Weights of a small self-supervised image encoder.
Model: 1.47M parameters, norm groupnorm, depths [4, 4, 4, 4].
Data: trained on photos of plants and fungi (iNaturalist), 90422 training examples.
Rows from block 8, named by matrix and row number. Each number is 500 + 50 x the weight over its row's rms, rounded and kept within 0 to 999. All counts start at 0. Numbers have three digits each.
# fc2: squeeze-excite expand (model.blocks.8.se.fc2.weight, 144x18), inputs 0-17
fc2.0:528508551505500485497482364527366481481507506455475481
fc2.1:468467485598583569552532582495494557564488515449510520
fc2.2:502550490432523502521512426458354533545531504552496534
fc2.3:488508509608536509517512648530494523549492499428485505
fc2.4:459437516547489486508517420540388448486534470594475538
fc2.5:531494512636517529503482595486608482491507489454510485
fc2.6:496501517479505502508481666497485578416499499554495495
fc2.7:552521473433537451488489467517421480412468470615518462
fc2.8:500477516415498506498476472506475441333494482552499522
fc2.9:485489490496512488492512641500489616531496516595518510
fc2.10:511501492577501487498518548495396576629493499451508486
fc2.11:474509494420526513503483353489481387528499521494491516
fc2.12:504506494509489507478503595497602590375499488475513496
fc2.13:514453565420462497501497437456403599504534555468498511
fc2.14:505506507583523513504489411485504388396493517432496475
fc2.15:483525517435539545471502567457508622607515521480462507
fc2.16:487543497572509494496541386561494490544527541387505454
fc2.17:494521478594507502544449445505415469590499487395499494
fc2.18:492480546553496478490500628516634494553503529506522500
fc2.19:500515488552492513508512448497613381592498508445506498
fc2.20:499491511393522492507506512457425352492472543494508518
fc2.21:497503515414500505519541531521435656504514497570503500
fc2.22:492467513407495507504487591508608497484497515620499512
fc2.23:531510492516500528517519448494398493632492481605495494
fc2.24:476526470530474458462433477592427479430503462602544512
fc2.25:466558465396511521523485476507525497501492539353519452
fc2.26:469488501489496502480522454501578391641493533469510528
fc2.27:505538510452582503530504534429496511601530573437468575
fc2.28:489510505399495527486505494546437623578485470560460496
fc2.29:486465517519557499451520374482417396542492505470512511
fc2.30:504521497576502512481496593490641536574479515455509498
fc2.31:505506520490501496508523493514660393421506498522505505
fc2.32:469477505549497523462485540478503579656499489431471512
fc2.33:518542521410485462501523499469531582428524505631499479
fc2.34:501498506510515499506499640504638486562493483540498507
fc2.35:498521503523499521492537363481556363497491499514473507
fc2.36:468509491530498516503503392491363424561489467538504501
fc2.37:482478397537578435567528564482419534486545505453515506
fc2.38:479471470577517513474479627509539580418480526444514504
fc2.39:527511511553483502477443575506338490543491489547525482
fc2.40:505479517480494498481563474503336604535499497503502494
fc2.41:477495530512445517432410519483549516442467509476384426
fc2.42:514533523508458512490506482473435384427531513383459523
fc2.43:500492522505490518531463393511475377527520494393533527
fc2.44:471540494456487525492486489502640618548466474460507484
fc2.45:538530482508508477472474527500552372374480506453472528
fc2.46:497514516397497473524515441486447378419491502440479510
fc2.47:530478449479529463515477482370449458598470487486447450
fc2.48:496468553546498488529491569496587636578512490530499498
fc2.49:514511485528486492501489606497604566629507513507506508
fc2.50:489515496546490519507489619494451635577513492502509475
fc2.51:536491505576511452505506389524460411443515483406518488
fc2.52:505506504525476459516513448457409361554506449437500493
fc2.53:507493520586474484522473606492585400453500549460514509
fc2.54:508494472501526459379542536525552474384481471432526506
fc2.55:521491522390485515488552428573383528466521481471527491
fc2.56:513511504580507474472475433492511564644489516421501488
fc2.57:485492508598485508515485426506381570542496475414512500
fc2.58:513470521536494480497544612497563651488499497489490494
fc2.59:509489521569499464482511352478451401544497483530505508
fc2.60:488528486545508497492529643493460543628506505495506478
fc2.61:483513494540494498499484674485606493497493501522507493
fc2.62:505517488635481479507488467497540500617516485408500498
fc2.63:499527496520489511521521583501642496380513494471490494
fc2.64:489492468533470494520540433481358416455476490555543494
fc2.65:508468486424526476531474516518601403405525479555505459
fc2.66:511498511478504491488485506492322552429492508558488521
fc2.67:475503485488524486492467391489418355470484497470514483
fc2.68:489506484511496519485514388486443446650498503454489502
fc2.69:530480542513480511521484508473485364506489525360480488
fc2.70:514450501459537509528422472519615386505504453550512508
fc2.71:527513494489512557524483367515410511420532432472485478
fc2.72:485493480518494548512499532510554558517531497320481509
fc2.73:491505494436523510481515442482445346588508507470500478
fc2.74:520500482568479477484484464512552585658501492468504477
fc2.75:499500535432504489520455583495484599475514531632519497
fc2.76:468495452388516489523527386487460540423534507548464509
fc2.77:482486531549501487506525440484642485590512512413494509
fc2.78:447494508629507521523430442524440407517511523454513486
fc2.79:503523520583505502493503564499573582562483512379502544
fc2.80:485506490504471513481488340468388525539485530501481493
fc2.81:484507476518498493511467578500680547530490507473497489
fc2.82:490499510521497492509487630505656459500506491477512504
fc2.83:479525518517530508477526482454458432663502533438522518
fc2.84:470521530603492475506548499528561450632451469467490498
fc2.85:545517485519486497481507537515444619628506541435494498
fc2.86:480481519488501500493489641505599404444508529508502475
fc2.87:507485505503499493510519626495664503511511485520499479
fc2.88:522517516608509497509483552502605424464535511402495502
fc2.89:547459505543490517525477421512412395513470530407541490
fc2.90:502508527609500504478444500528469513650481478446484488
fc2.91:499511513543501510497512665494481581586508497527512507
fc2.92:533507518465519508500500500456659486439517511584532546
fc2.93:494504528394469522477519499525428493345484484509511493
fc2.94:504455466468503477519454603510542464355485474504487459
fc2.95:509473504627533492534495533506601471604482469473524503
fc2.96:501485478641531467514462469468496448548596443525486477
fc2.97:521499491439530454492499398470365471442505523446478497
fc2.98:530513459632496523503496583519583488529477460467563542
fc2.99:483520484533497494537478349494525393570532508500491502
fc2.100:489506461383475484444499542538436519615528524527551495
fc2.101:521486441449477463423496510550479444402478549464418439
fc2.102:444473474423512543522468474481640477490553470573518482
fc2.103:513516504564473524475482410492353456425506501480495521
fc2.104:496501513624503490497501490502592371509512501441491515
fc2.105:562556483473505514534516454459483462394459508595586516
fc2.106:502489506365493489502524571518519428537507497392467529
fc2.107:507497496501527501495520362506389425425525517497493496
fc2.108:465483428557465503525515437522592459527472430608513508
fc2.109:502495480493516504503470498456380635572476509468473536
fc2.110:517496490508484506519516487513476612636516500400535485
fc2.111:495491509571539515505487354524558414546494505447514488
fc2.112:470493533554548508499538376540586416500515539445509502
fc2.113:496540478666512526521507429506481420500487465483510524
fc2.114:462498483382517490507566450466393487567505505442464499
fc2.115:518469492604531495507536496475506538664531476508493498
fc2.116:513508493586501511495478627500588603471489478524516492
fc2.117:506508545380497507506443404526466453412489510560513519
fc2.118:494494485578588473504516530510408610513518433525548524
fc2.119:471550465385494472517400527541559543515548484476493431
fc2.120:453481510394489499480540492509401413422518518434520513
fc2.121:498500514533498504486452507497602370562507523409533500
fc2.122:491494509452504546480484459547658427431515496503476495
fc2.123:521498505465543511489476572520547488377473520617527455
fc2.124:478526530396497496508522526476411465365496498530456518
fc2.125:490510509538494502502469654491445603566497487505496483
fc2.126:546489539402490519472511365492449437493508495433492527
fc2.127:496478510465487494507499663509585579508518494547512501
fc2.128:574535579568462532529520433499492396533517458565524521
fc2.129:485478517468511493489510618484589564392482477552531512
fc2.130:482496535527509508505501430508408484623498502387495470
fc2.131:520491519563493510492557379488439532377485482471489524
fc2.132:487498511423492509500498650497498503483511499625505510
fc2.133:500505484348508494488519491519546388449495531545484496
fc2.134:498533524577513503513497625483419433538512504409517497
fc2.135:488492511506501505514496605502502669531498473451506523
fc2.136:509492508545488472504494376500425402579496487431505492
fc2.137:506489519407514503505510578494452496362505509587488507
fc2.138:505489498532491486500481529488662382509498475463488500
fc2.139:453504506410484508505507399503417458541480532605516533
fc2.140:513509496442463482472518556488425600636491486532506498
fc2.141:485549526659510545486430545491522481546515466467459498
fc2.142:502556519618518503508498365495469519461522523564506467
fc2.143:482514498482514506484508382474407584599491489559500495