Rows from block 6, named by matrix and row number. Each number is 128 + 24 x the weight over its row's rms, rounded and kept within 0 to 255. All counts start at 0. Numbers have three digits each. After the name is the row's rms in percent of the matrix's.
# convs0: reduce pointwise conv (model.blocks.6.convs.0.weight, 96x96x1x1, standardized in use), inputs 0-95
convs0.0 114:106126091115110098125158140053123146125167140144112124110127136123120149149096119110168164150143128134106119177135121102143133136105074131131113100141170136130093107130130109119104145137191124150155112117136176118132166093119118111165180103148134141080110104151131152123095142134104121113
convs0.1 107:117113164117116146143126138152100134138119078136125118122122166126134094122139116145140143139104129124131162135104102144123139144166170118132123141125203127136120073142139128143155117137052147109096137144127131139157147099143161092100055143130163093125092140084090126145148121144131124134
convs0.2 094:136105125124163141124116098090102132129115141036123152118135124126131131092128136121128121109110130139159148147104150127172156110140119153111160128123148114105116103122127108086131131126149146129180076145106126128133133138129098141075090107124116139125176166185151156151135118189145133132
convs0.3 093:128118122119122167125154130149091134164150126121142103121147116128145164143146115184143123081148143124114113144127131129129101111152111075116141172121078119131124164122078110126115175135130141089082110133102104122137100133135102188088118166101137205137141116125119124119134101129126146127
convs0.4 119:124132136117132135130149145147153142132132134144151098132117113130095125145128124118131097107126114148143076160119137104140136126142098111164086161160089151120147146126117148143138138116059168097110150079165097146162098117135149067104098156159097176129134129150175128149127130120083106144
convs0.5 101:114133134106133118114137147125186117125145138129135120122151092162133136122131102067135117133156140115156159130135127128132108101144089138165120155104145175173153136114090162125119140128118116127127119168144112141158095126129081047138150110115150161150111132106062145103132101136107093136
convs0.6 098:182100150126241135132085135156130124128102089100114139127119147121147113130137151142137119108126143122164084133135156129135117109148141119146134155147138113141114136109126103090141117141178135112141134126077122140136127120149128080120136111142145125120175114115091144121142163103070126132
convs0.7 113:151121117121188107142126131133150121113171091163141125126104107130149115133128099099138132167158114131135133143121093108124126124150165165120113139126102150180139048095118107120154071123143131124123090119119123140141102110177066142167155116158157109145125111143094127146113140118142133124
convs0.8 085:124145135166114094128169110076148128125139101167110107098167131139144143167149134121132140142141125120088098148126154134130142105131149146179138109145139130163120114063134124130161165129132129130091093126145115135133146128122201084093142090153129137142133105130092095139123141122181102129
convs0.9 096:119123156096071122132130115138141132194124126139128174117127148141167111134102135107131103102145134126089172122112136130113102142112132171101129164123136149165111107133103111137124127135124133165059125165124134123134130140142160192085146119129137078095108122127080119139129081136143147127
convs0.10 097:091126130097149113122167134109140110088138120143083123128122085120086137146171117146129129084128131138113134171154172132132142093114132163134122115137145122115175117099143142126139126131117121118166080155116142131110124064113103149139115107156101148127145179179137133075122159117150088142
convs0.11 123:065168129125122099122178116093176134137137113156118116127130132149090168173128144129130154122126123099114095134154135120103103154106167154142110086111172123107118124075119069140152135117140113111116126102115138123112162107115173133121125154153126158167138098130128114149136102146173121119
convs0.12 118:181097095130122114123159121122107135103154105145129128157173113145109116113126092139139124157147163133127091118143167134140184122095130130082137116113124132138123078156144136125111079132100125151142117129189145131124098104088127108152091155133126127157081090118155177133141132119099123158
convs0.13 100:127086125133172126139091117158113131138106135109148143149104133129124144129103120100124074139129106104133087127134132136125122045172121122132149176130094142109151174144160150150083161122130141145169171123179101137120120166145086123116111156137131096112133136099157123113124124116116098116
convs0.14 098:135102112113118142136202129106156141117178140162118102117188091144136132177111116105138092119129139130064115114134145138132145102138124131134123132143117109195150095107130137117148152139118136115101080122116107148130116121148202118157155109147134133156106123115126110129119159127159107135
convs0.15 077:124140128154113155123162139115112124145189123125114098122148076120122098151166117119115095083157113117120151122180124120131140102182129151076144123140085114133151137146093103110105119140128121131119105091136111133131141153113136069168076138128122146110105130131152110141136158141189107135
convs0.16 115:158166091146135111127101135136138114121103129095156090100129109132126134110171141120129120102158143142130125089145112116136127179143074136095116121148170138108104166133129084147129155101092113138103134115109148128105142150131098219154155125132133168094144137139143105135107101132173136133
convs0.17 103:142124146186123137135131113077120107126142153149107141145167138108144152124100116084144088146100139160110127148120170151137105088091136108115108200107125119135142159108143103103117128119085152082152145164141148115169089149130132106152162118125150119121152115099121105128085127121100122125
convs0.18 097:119152098085123114142169129147109129105121132098153158111128125125089114131118094145175125111104134115127133115172103151156121129154151140117101123213157158133138087125148101099119129117124107090129133137167135120162180130124121118158078140126131114133157142084124151131140086080112142145
convs0.19 098:117077134114127143112150121121132150105132117140094098162061156123095128160117130116099094118123108130093165132134124124140161163159087109099133157114115086111165178123140136119126181147103121123125118157117124164117131119147125119174095100123133106108163114104130127143134187141101089139
convs0.20 100:162123124095137173115111139149078137106133149163134083114116122096117128140150117133101120200151089117097129142165170110105126157118118123197115090126138124082138127117123119110138082121119096127121102080117148119108129137141125136154140169154153149141163145129164130129135158110122113105
convs0.21 093:129119138144123116136149132083131133166154127147118143107211167126144085088134130063131117150135134112109103118140096114124127116133179131118124177142113159193109127163132120109118157119155096155136099153129104126124127147144134090107103102124131102129086121157099113111115124150139095126
convs0.22 102:167123103120154147127141144107120113165099132141126164128116118164105170121112145172143160117111117146094157148130146151150093159094119102098125150135118130114140142092116108137106125137157140122110158141116119094116106139143149174084115095118056107140130153155065127152109154099099124090
convs0.23 097:138136123087091067142140080112133136116173100067156123140158146125126124165133124159145145071119145140124109094144116148147117178131096119130108145116121124147134129116130107097116115139127139136138123123104122143153162103125183119131112113124161139177114087167184112149114123148092117126
convs0.24 096:119100093130132095102124176162088138151083132106137181130101111149117139145141121163120086105104140160146098126115126122097076126111141108115118137116142146113140165145123149138110154132123129118147166148127165134096119133148143128072120082145161079099129134125150091157133141180134098143
convs0.25 080:107132152130140113130120126101165149118104113124128174129098140119153149124156123122130140108151135100159094120133116125135147107146119136115124123105132144121123048082142114156145094117111141119171114120076119124148131141119153109114106132136107090160107159144106134088136203130182189145
convs0.26 097:160109118105152118113130123139073129139115142101129140117148161127121142157130166179123141115125127118185112106114149126144085136113133134115132122141153131115133154147080097126111114130102136122163164101090066119145131116108111083108058119100140173141122125167181122139105118165125125129
convs0.27 085:115159152139120134135094112122175132121135140112138187103124112098133137155133113108122155121086133123138118138103125133096121085116128147111105171146110179123139103151141169136117150134163130172136165177135128126122137132131092082070138129122100099099110110109055134139131164145107137134
convs0.28 103:137084059111086140129127127107119150124148136131151113110152108112130146118112127139109182156144133112102138099114104132136090127133159138197113117082147095134125170140126093145159147116138146129135129103132085138135135138110115136096135092133133150111145121181122151135191086108109158125
convs0.29 067:153126091128174122137101140099122128140120174086129160129131115135173112091134131126130103075115141123168114126128129137143091155127167114101175138126112133095110090137102139138103101131135145115127064112154133131120114128149113114122098118121126103131167190164170136176139114173141133138
convs0.30 094:104136102142128111123163129091151125140141119179144098132153071144141150132133144157124127110149109115129098126150195115118123126107138153129135114122101106133097130110109099125130172122138131118082106123123096134123118126105158122186196155161133178121134129145066081141127127109151121108
convs0.31 099:121123156129074107148157121120145139156159152140156147130158133168161091164107099112139081131102124135146110113150202135098121127123111117139118161120130138152126104122139106159156118135129122113133129087119125160132135111133135123187135086170101086129094133115145074131107153112126079130
convs0.32 077:110122141120120100138108114090092124146114160097125155145089167133130147154114136113144114102112145118130133129119160139146131082114106151093126192161137152165117145178130136149119148138164140167136096176145096141122116156135106051116146139127128092131090130158102115137110128138082126147
convs0.33 142:125145120129090099120125114130158143123091145126111146134128225139126135090115111098118126131111127124133116149077114122104138102133135133170120103114174147121110102137142144137179118150183139136170128111161161127092146170136162121182119138134148097144128130123097110115100116100096117122
convs0.34 094:114088129106111107118133116108166141186120145114132095106136114163152096135141162085148102125157169134110139125153132147163118095153143160098178184118152112124150136063102101120135102117147145150111127120119148125151114180161111097089144118097123153128120122164117131136108108129148142130
convs0.35 107:163082181129109103140147109140137126118143096126136104139132129133130083097110148105130078156120151139096114163149153141130174043145116127150143146122099120161127103101129103149141106148136128143119141190155162136121096114158126125088151128099150105130157143130127127108096124109158113135
convs0.36 121:150126095135152150123152109117116121133134120098142137114168110119120134153122166125128143110109163146178149130131129089127117119113114190159110122112126106115155107139126094135146132120177135142086106125122114121119125121095155108165143172112082177103151152155133149133162069066130093102
convs0.37 101:143120116153101164100138082096159135119136117121089162172123168106093124113110102099137131109104151122117112124098129139108150131125132102118182141174123119144090112106123175129115086135137113144147070163148120139152152125117161120096085134122116152114146136129166141142146096149174127088
convs0.38 104:100136148112096119136121140106135142121108099117150123112113122123139124117128131113116125098127129142170120123103160126157117116156078125124113142141197134131156151176118166161150185133124119110144166118151090130128136194132162064144080133100142147108157158148175118108127102112119113117
convs0.39 100:121172135125130103103125118161156167127141120121131139130111122149107099128137120105057122089095184125141148094131123112096128151113156123139121118079143130125128108123106151156157112170081111132129153122103146148168152127100104106132129109124158144120145117139113105118079140196163129173
convs0.40 107:136111100130128152120165129135106117105096140130147098178123136112133144122172055167166128148112098084130121161098113139157130125134078116150125127145135134162131132172088121115108108128122167126117115150100159128122122111086157175126127125150115083120108126160122157114153136145096122178
convs0.41 113:167184116117125141131133129107106129088117114101119147145095123110165127097163104095111104123109123146157118116092114127159139096111168123116194160133140130137126101167137150182146104119104138092159110140146154117125149159115071096149093129120154134095142133134188122134135131121109143119
convs0.42 095:129160141092098095125118117162139126085128124107129167111092148129116075126119122123125111145113182154137120111114147140103113157112192127127129160105130129143160135144117140107178108162121149134183163158105148106127135105182113089103057140121102128113132149114121134125123113115145145132
convs0.43 099:132122143126159149133110147143126134124056116129097139101118144123150112133145122151125203133151116113180117133114138122146084138142117144104141121146118122116104096064165113130125090116131131119179093129134109128139113115145138091091122146110079106171176138133108156135124162134165152135
convs0.44 108:148140146133159120118138123142133120094089139107172173149117121121117129158137112089111099093107105115129093115135171118172120173098158112086161159132083095144155102142168117122121105104178126112144107121141149114136145117101122150110115143150132112127109126196187113150129113135126116108
convs0.45 103:089093124117114161114133127138096116088140135158122111111152095112142136124103140137105140174169100110117129136127162108132095159141186113142115107126144122098181141106096110103134157117107107124129117080125110118119144141135127196179140145145121178145150132162165128138079131133153122109
convs0.46 110:153088136142156155115097137114131123102095098090102127119095136119165115116156092136111137171132112136105122132168168139144154155185133142133132102138174122113108080096141154133093131133153135149137046119158122136124163155153136137111163107130115093141141121127161147110089144120123140122
convs0.47 101:152103157092088108183116147082092129097079150139152123119131161133149153120151138122170115112124110092129098119104122139112123132159138135118140136149105127126172097126111127106154147110154059110161135150133115121128181142167132136122138131111109154153121088152095158116127142149090152096
convs0.48 098:143144132133115124116110167183120111113104109145144144128151094121129131163163135129083105121125112121117101097178164114132106230126120106110107122117142132122150107110122124128104127129140128105151146136145096121127113085105172147149117164133152092136136137121181134154124152104075119110
convs0.49 095:146136084142133139148122119084136153117112064125103140137108129145154150115132131140100120183100201128130137105155148141158121112107130086169112116130145123088138083107160130103113124137140197156114121138148112129144143152103140130112122132155084109122113153120094119110127126076132151103
convs0.50 082:181143092123125166102116106145127131105116128143091113124153163137142123189152149088122105159132111173120092159144186135133148084140157126103093141117094136134138139156116131161097149133101099121149110137158133125144133133105080132117153114123085137143107138152093165155111143096138105149
convs0.51 096:132134098122140101120127107127156134155122124120141149158081160184118111195150094142097156109086125137093129096074143125156115120094122109131117142104104080128141156139102139134122107177118120115114168144137127107154115123121193121098129150156160125158098138124145098110113120113122150147
convs0.52 083:103164144129118143129120109131137146106117149134099159117133163134140142097157101079115152155113115129103132113136144115123116094137109102119106108132097111148147073107133143133121098123106105148173147153140116123095191129121141225090116144162122133136095122130096171164148118116124133105
convs0.53 095:126142128123148121166115160131129123118181133145152095107135128155123096133156104196132127158167135121107118139136111141138135160095086133126137116105133100144125124123129162093155170100119117154072138154126141102116135109098091086141135139086115186137115069136174098135111109125122136135
convs0.54 096:152128124136091143122099087171072161111118112137115135130127142123090131124146142125147176137137101126125060174141141109121111137135091127100114119100130149113139136151124134146128138114112080116115135168144129107181155113074135077140113151116154117093145115139126139090144151124144167177
convs0.55 091:147153123102126127126086153162103096164084082129157147097141130112143088155116123137074145121118175102116089129120142128139136094132155133089136116112164112151110147116152145139141091083129160187128105120136098137102136142170089117121125166132124127096139134155135117129122157176152139139
convs0.56 093:143147109139120135112146093129094119101146112133131119106165120127083128124102126121110087105166105124164155120135169102093126135162118145100091123142139120117130134177100100114141175145123111116101109093140130130117148169157115167185122174138125162126159179074152133114146127098140122109
convs0.57 104:148154130088129125132137152141152130137088118131108133081124073128149124178167108131100188108104074131105127099172135126121119102120120158165109090109152087128143111084147125134105118104103123110148135134134123127145168104184166132133152109109123145112154156121154120141113167152135139118
convs0.58 094:109154119117107140137101129122142148159193177113143188131158097111150117173151111118105147105114130117130114140125124151137124117126108146128102105141086113137093085103116144116178145111119095142115116115116131148093145152165127117166169124123120076122110137092146117111143126117107118199
convs0.59 115:155121141127137153129086106132151156123161184103138144172148132082135139119182123103177110138130133092110118144148140159139115118139098133154093123141100141123112110157129135138112139106119135110166109135129140152090154149084123140085151147105111120081095157109172147133127164077145107150
convs0.60 083:155108131149177181128134123166096149129120083144113131136168125128104185133127118105125118150150179141150101127112120152099137177128089118125117133117125144096110161172109119134127132107131133115171135106120102143117082113133128101074125119090153131103110112141061138125135112159117105140
convs0.61 107:174114124143129125124111155155094139125110166169142157131151107152152123138113120174115176176122104113120104125196128112113107184113088105099109140148108134112090140108103133132110108143121120152113147121062114135125139131104129114113071127087128167138157100129104136119140148138138123144
convs0.62 099:153133132134101119135123120116115163110107180131134151176137101106136074118118120135172152131119141127102126082104170157112133135070106111129077149150125125155122117105103157122141108084101105163124126105095133137191161166136132159131129128145095117159143119147164101110111133140110150106
convs0.63 093:089121156123108127132143142125129132101150122103131083117152145111162097153189124155114156127113112106123139122096121124112178184100233162113136120146129123133133134153139097152170156120088139158086160120142107120141149110115129098110124120117144132118096125136104122139107138140132128116
convs0.64 121:127082161109138162120157112159185126128103131120113116104152128118139174109121133163106159157109108138117145137119078121094143149111128157149105128122130117115056114128146121091126119133102118150158125090095125126157152106143143178071116118088151162121141115138095126145127150100153161119
convs0.65 110:091136175138174141144105125167148147138111108079119147124117195136133090099125131136134162151114142125143151121110114137145131124106163160097141103149151132110113129129135118138107094118155114142088136087118162127130122124177115092082104093136106060100147137148135125133142139178112128142
convs0.66 104:122130156137109120147140148116104180132125139156129097127101121193121118161117110187119124103103121153145130109137085130143108088131132155127129146092160138117172125137139125086154121128135111128141074122079066100119121147154081131136117115125118166130130164176144121129153146119100106151
convs0.67 098:120105139118121100139124166119111118111105164110099148140156160138148136154131142135134132085128167181124103139132142153123112108069173128117140130125115159111123123121119135097119101121152114172122138201131150090167144146143127104067114123126128093115167085151095113109108133121093148155
convs0.68 106:118171148113141124145147116114148139122126090093120164119146181138107126153151106098141101180127133132090103155144122151122116167155170146084115102130065132189101117149115102162134098129118119164122153128102102159156158132133119115111136145118088132102118126123126099118120081116121126162
convs0.69 079:104138138115153110129117092133111120142100108093127155143142152121125138147105152139137094116094141133141135119107113135136135078118120167113115188114097140145097144156139139146112120128141137207155167221177113139138115117104109106106154120099130097112094119128095101131139114130126114141
convs0.70 105:195116146156142157122105133155123128097123117088112138133115146111147151085114102112157139151113158147145119131141104157152131134151108129193141125149133127128109088092125122116106081143098129104127133100093113143138108068135121185120186112131129150116110153138117105112168149143102145157
convs0.71 113:131122121113147098112153111153129113124123162181132112135129098124121162140124087125112143105123104120111137123186191104107147157110152106051123113109152117149125155097096108107132175113131117111147082122152126122120138151135181160136153169097134120141089140116144114155132117125150163111
convs0.72 097:120152119113141102149130137110092115137148144089124129108149124107160144164117130137107154116144144142168136130135124118099104140120169107098164087091177101094119125087092098138121142135159117162091111129146171096107162101110094120166157105126127132130143126120110114143149152098157191171
convs0.73 099:132096132114091196136146146156108133109161097137144109137091152131102152125120139120133074166157131130072135121088132128119148124131049091197124122134146111111161129110113133139165115134112133113102145086129099135134116116135117149135120117130138154129173146093148149126152095122121134131
convs0.74 095:099099124121108195132161156161115122097181108123144101134129164158111163120134144123133096190152121123095118123106138111123152141127058110146130115135140126107142141123093152141188132121122128129104120112104092129138107102166119161158129100113124157145155130138144095140147089137099110119
convs0.75 112:099121156121113081125182123113128133102172130171122142118124118106133131160131140145112123144093118117133139119161156120133157162112196082135116137100162131144125103100155119125106084120080097123140121120132118131108102094100114161198116131137102120112157115175161140141133164116147124120
convs0.76 063:127133194123167156137125098149090127155098118110113177131097162115126134116103156099125127168130128123146144119076126132133112117132115097143137122123122119073122126155164101154160140134176126155156134118151114137126095104107094160100102118114120094156075140129170157147124167105151111129
convs0.77 077:172163139116191173136132153141133108136135137083084112135094149139142163115149102132123139158139128143138134141116103134137141151140118062131147088103100106099099098086122097122172125135138120113074172122113162138092115112109127167131108162127116150158099141156112114132125109123125139142
convs0.78 078:138127157108151209137137140106113131111148125155142114132061157146123166137154113119127056165119126128101077119134153127110152109133084116195118161139142106082134096117146113129154140119096134120121107096139084132125127142157150145128122097120125133135140115106145153121127152121145142129
convs0.79 100:120085106122117128124155124136067114135165099127111135112140160121098140120132136126109078163166118113113122128109166109127136105123072137162131124109120137121161137147121121121147153123151099116132057127121073121114104149165117154098136130134152199134132155126195121144136117127150115115
convs0.80 089:116124142102151117118144119173134103121098109084146148120127100128089138101110133113095126120122111129160126167193077154138117115126114120174186133140144127125127112128108160120108144166145105096114171145090128127149123159117179088136130107109142153154157129111118109142170102102107111090
convs0.81 121:127125111110132141122169125114159094096151111108149109135117057127117134132151129091114145128137102107152105125133141105140127150155108097100119172135161099117127092145145137147122137107153116139140051151144108105117120116128133156188147119140147147141169165184173122134116100104102125099
convs0.82 137:155104120136133146113168101163123115148093101098146137125115087107122118112095132123114135128091110094175138111139110107150154111125139100168120158072147116117097184122162138136131129119138114124136093125110093098107118142157127176115119154138108150175131145193162152125095103142115122098
convs0.83 107:131115107110156144106105086127150134123103118094145110144133137145111138100153128069165105116142139131089121139100119142143181130127184173162099109098128110174132143136134111116123102149130169211117118102174089126133081097123123149149123148134138129103109126121123136128126130139136104095
convs0.84 099:128120183129142089121131168114139130118125116141128122134133128095161093138142131090122094139137115120119146158112132117139126092141138130199122114109111130072135127098131129135169118120166138169152145173140141130092079143108122135096106110100150112116155094183084120135116146116188146123
convs0.85 104:144143125103082153117152107156070140142174189124109121152127121126131144125105154176184106129107137122159123112133132114134128084146104110088140156115110138164139137182140156141142142147162111129148116110135126124118112118095122130102091103102098170122085138164146111101095114116115107138
convs0.86 099:133162176123104094131184120131153127143123181114112149119119141145129133113141147095117105105134147154154154123102094128151144099116135104132141146145128112122105147155184155166131101077123138131077130155157097113121136135071092132116110118131150106133169178171132093105139109117117130123
convs0.87 096:142136135142190127122134143136148109132136183123122167139128092114149116134140150111128142079097128131193093113152153113159146111124112100086165125173101129121061103159122129138146085111145126149149113100103103120112109118107130103142133170128125112153103145181148146129135154135124106125
convs0.88 092:203135140104107126186122120099115102108105157124113166142153161115110093069091119111171134158133124146123113161110132122117148104126137138138118121095120142139153114113095132148110088121147102205111131109113140139133155089150121125151102121135139134091132157132126098105126164155147116141
convs0.89 095:121164095115117114119146141073109110125183140132142107131144099111127132147127110191118130126142126101100146126136146118114092101115154125160110123126097138129126141132136142113126160130095128109046155150110102112122160132127142180161133144124159184144115121092109094115148066114113126115
convs0.90 093:124081130142134131073175120117167095111148109090126144098126125138110144116126116147097121123144146128145094118187109086112123180117104136152151169183123141126123125125179073168116133117100126142160120130138107103125123090100141156160098110095110155137140114151138121142101136102135139133
convs0.91 110:112134138119092124142112133122071129116115067112111157139104145134124142120115152126156120105097139155112152157127133160092084141138112142099166154149124126140142145091109082108106154173100132126132119147097124146167128159130125126146141131129151120141103151071134147147189121068148126170
convs0.92 092:117136112129095113114105148128153138142125129092145152132110084127126161101130137138125155213085116139146129100127083138122107162125151130115156108099182110093143145154134172075146141150114143134158165094090144135115122156135120120106119078070148147130134122131143107139118114141142144128
convs0.93 086:143137166109114115107095150113177145103114097163128106135093147125113155094111165156128155159148119140140141109149109127154142174138107144181138107133139109103136134119135151094143120135095143089159155058125141128115118127143115091105103089100123153110191133097168138120105131112111133125
convs0.94 092:143139118137198158119126113145104118122136136133139126143126110150158163149148117108116152097130130146121163136128148120113116110129109130123178149135170098109118131099116156166085133154143134101102121136135130111103061151187116054137109149148143080109139115112118112109107119103097168132
convs0.95 087:109163098136124089103131111137157124133106084091115133124117132111120081111162101144151145138145118150146101169138090117140142092149142148133131123168122149149130164139109089108129135096147077169120125152178120103151108162127125103166110119122102092094077125155096177109134137135121132151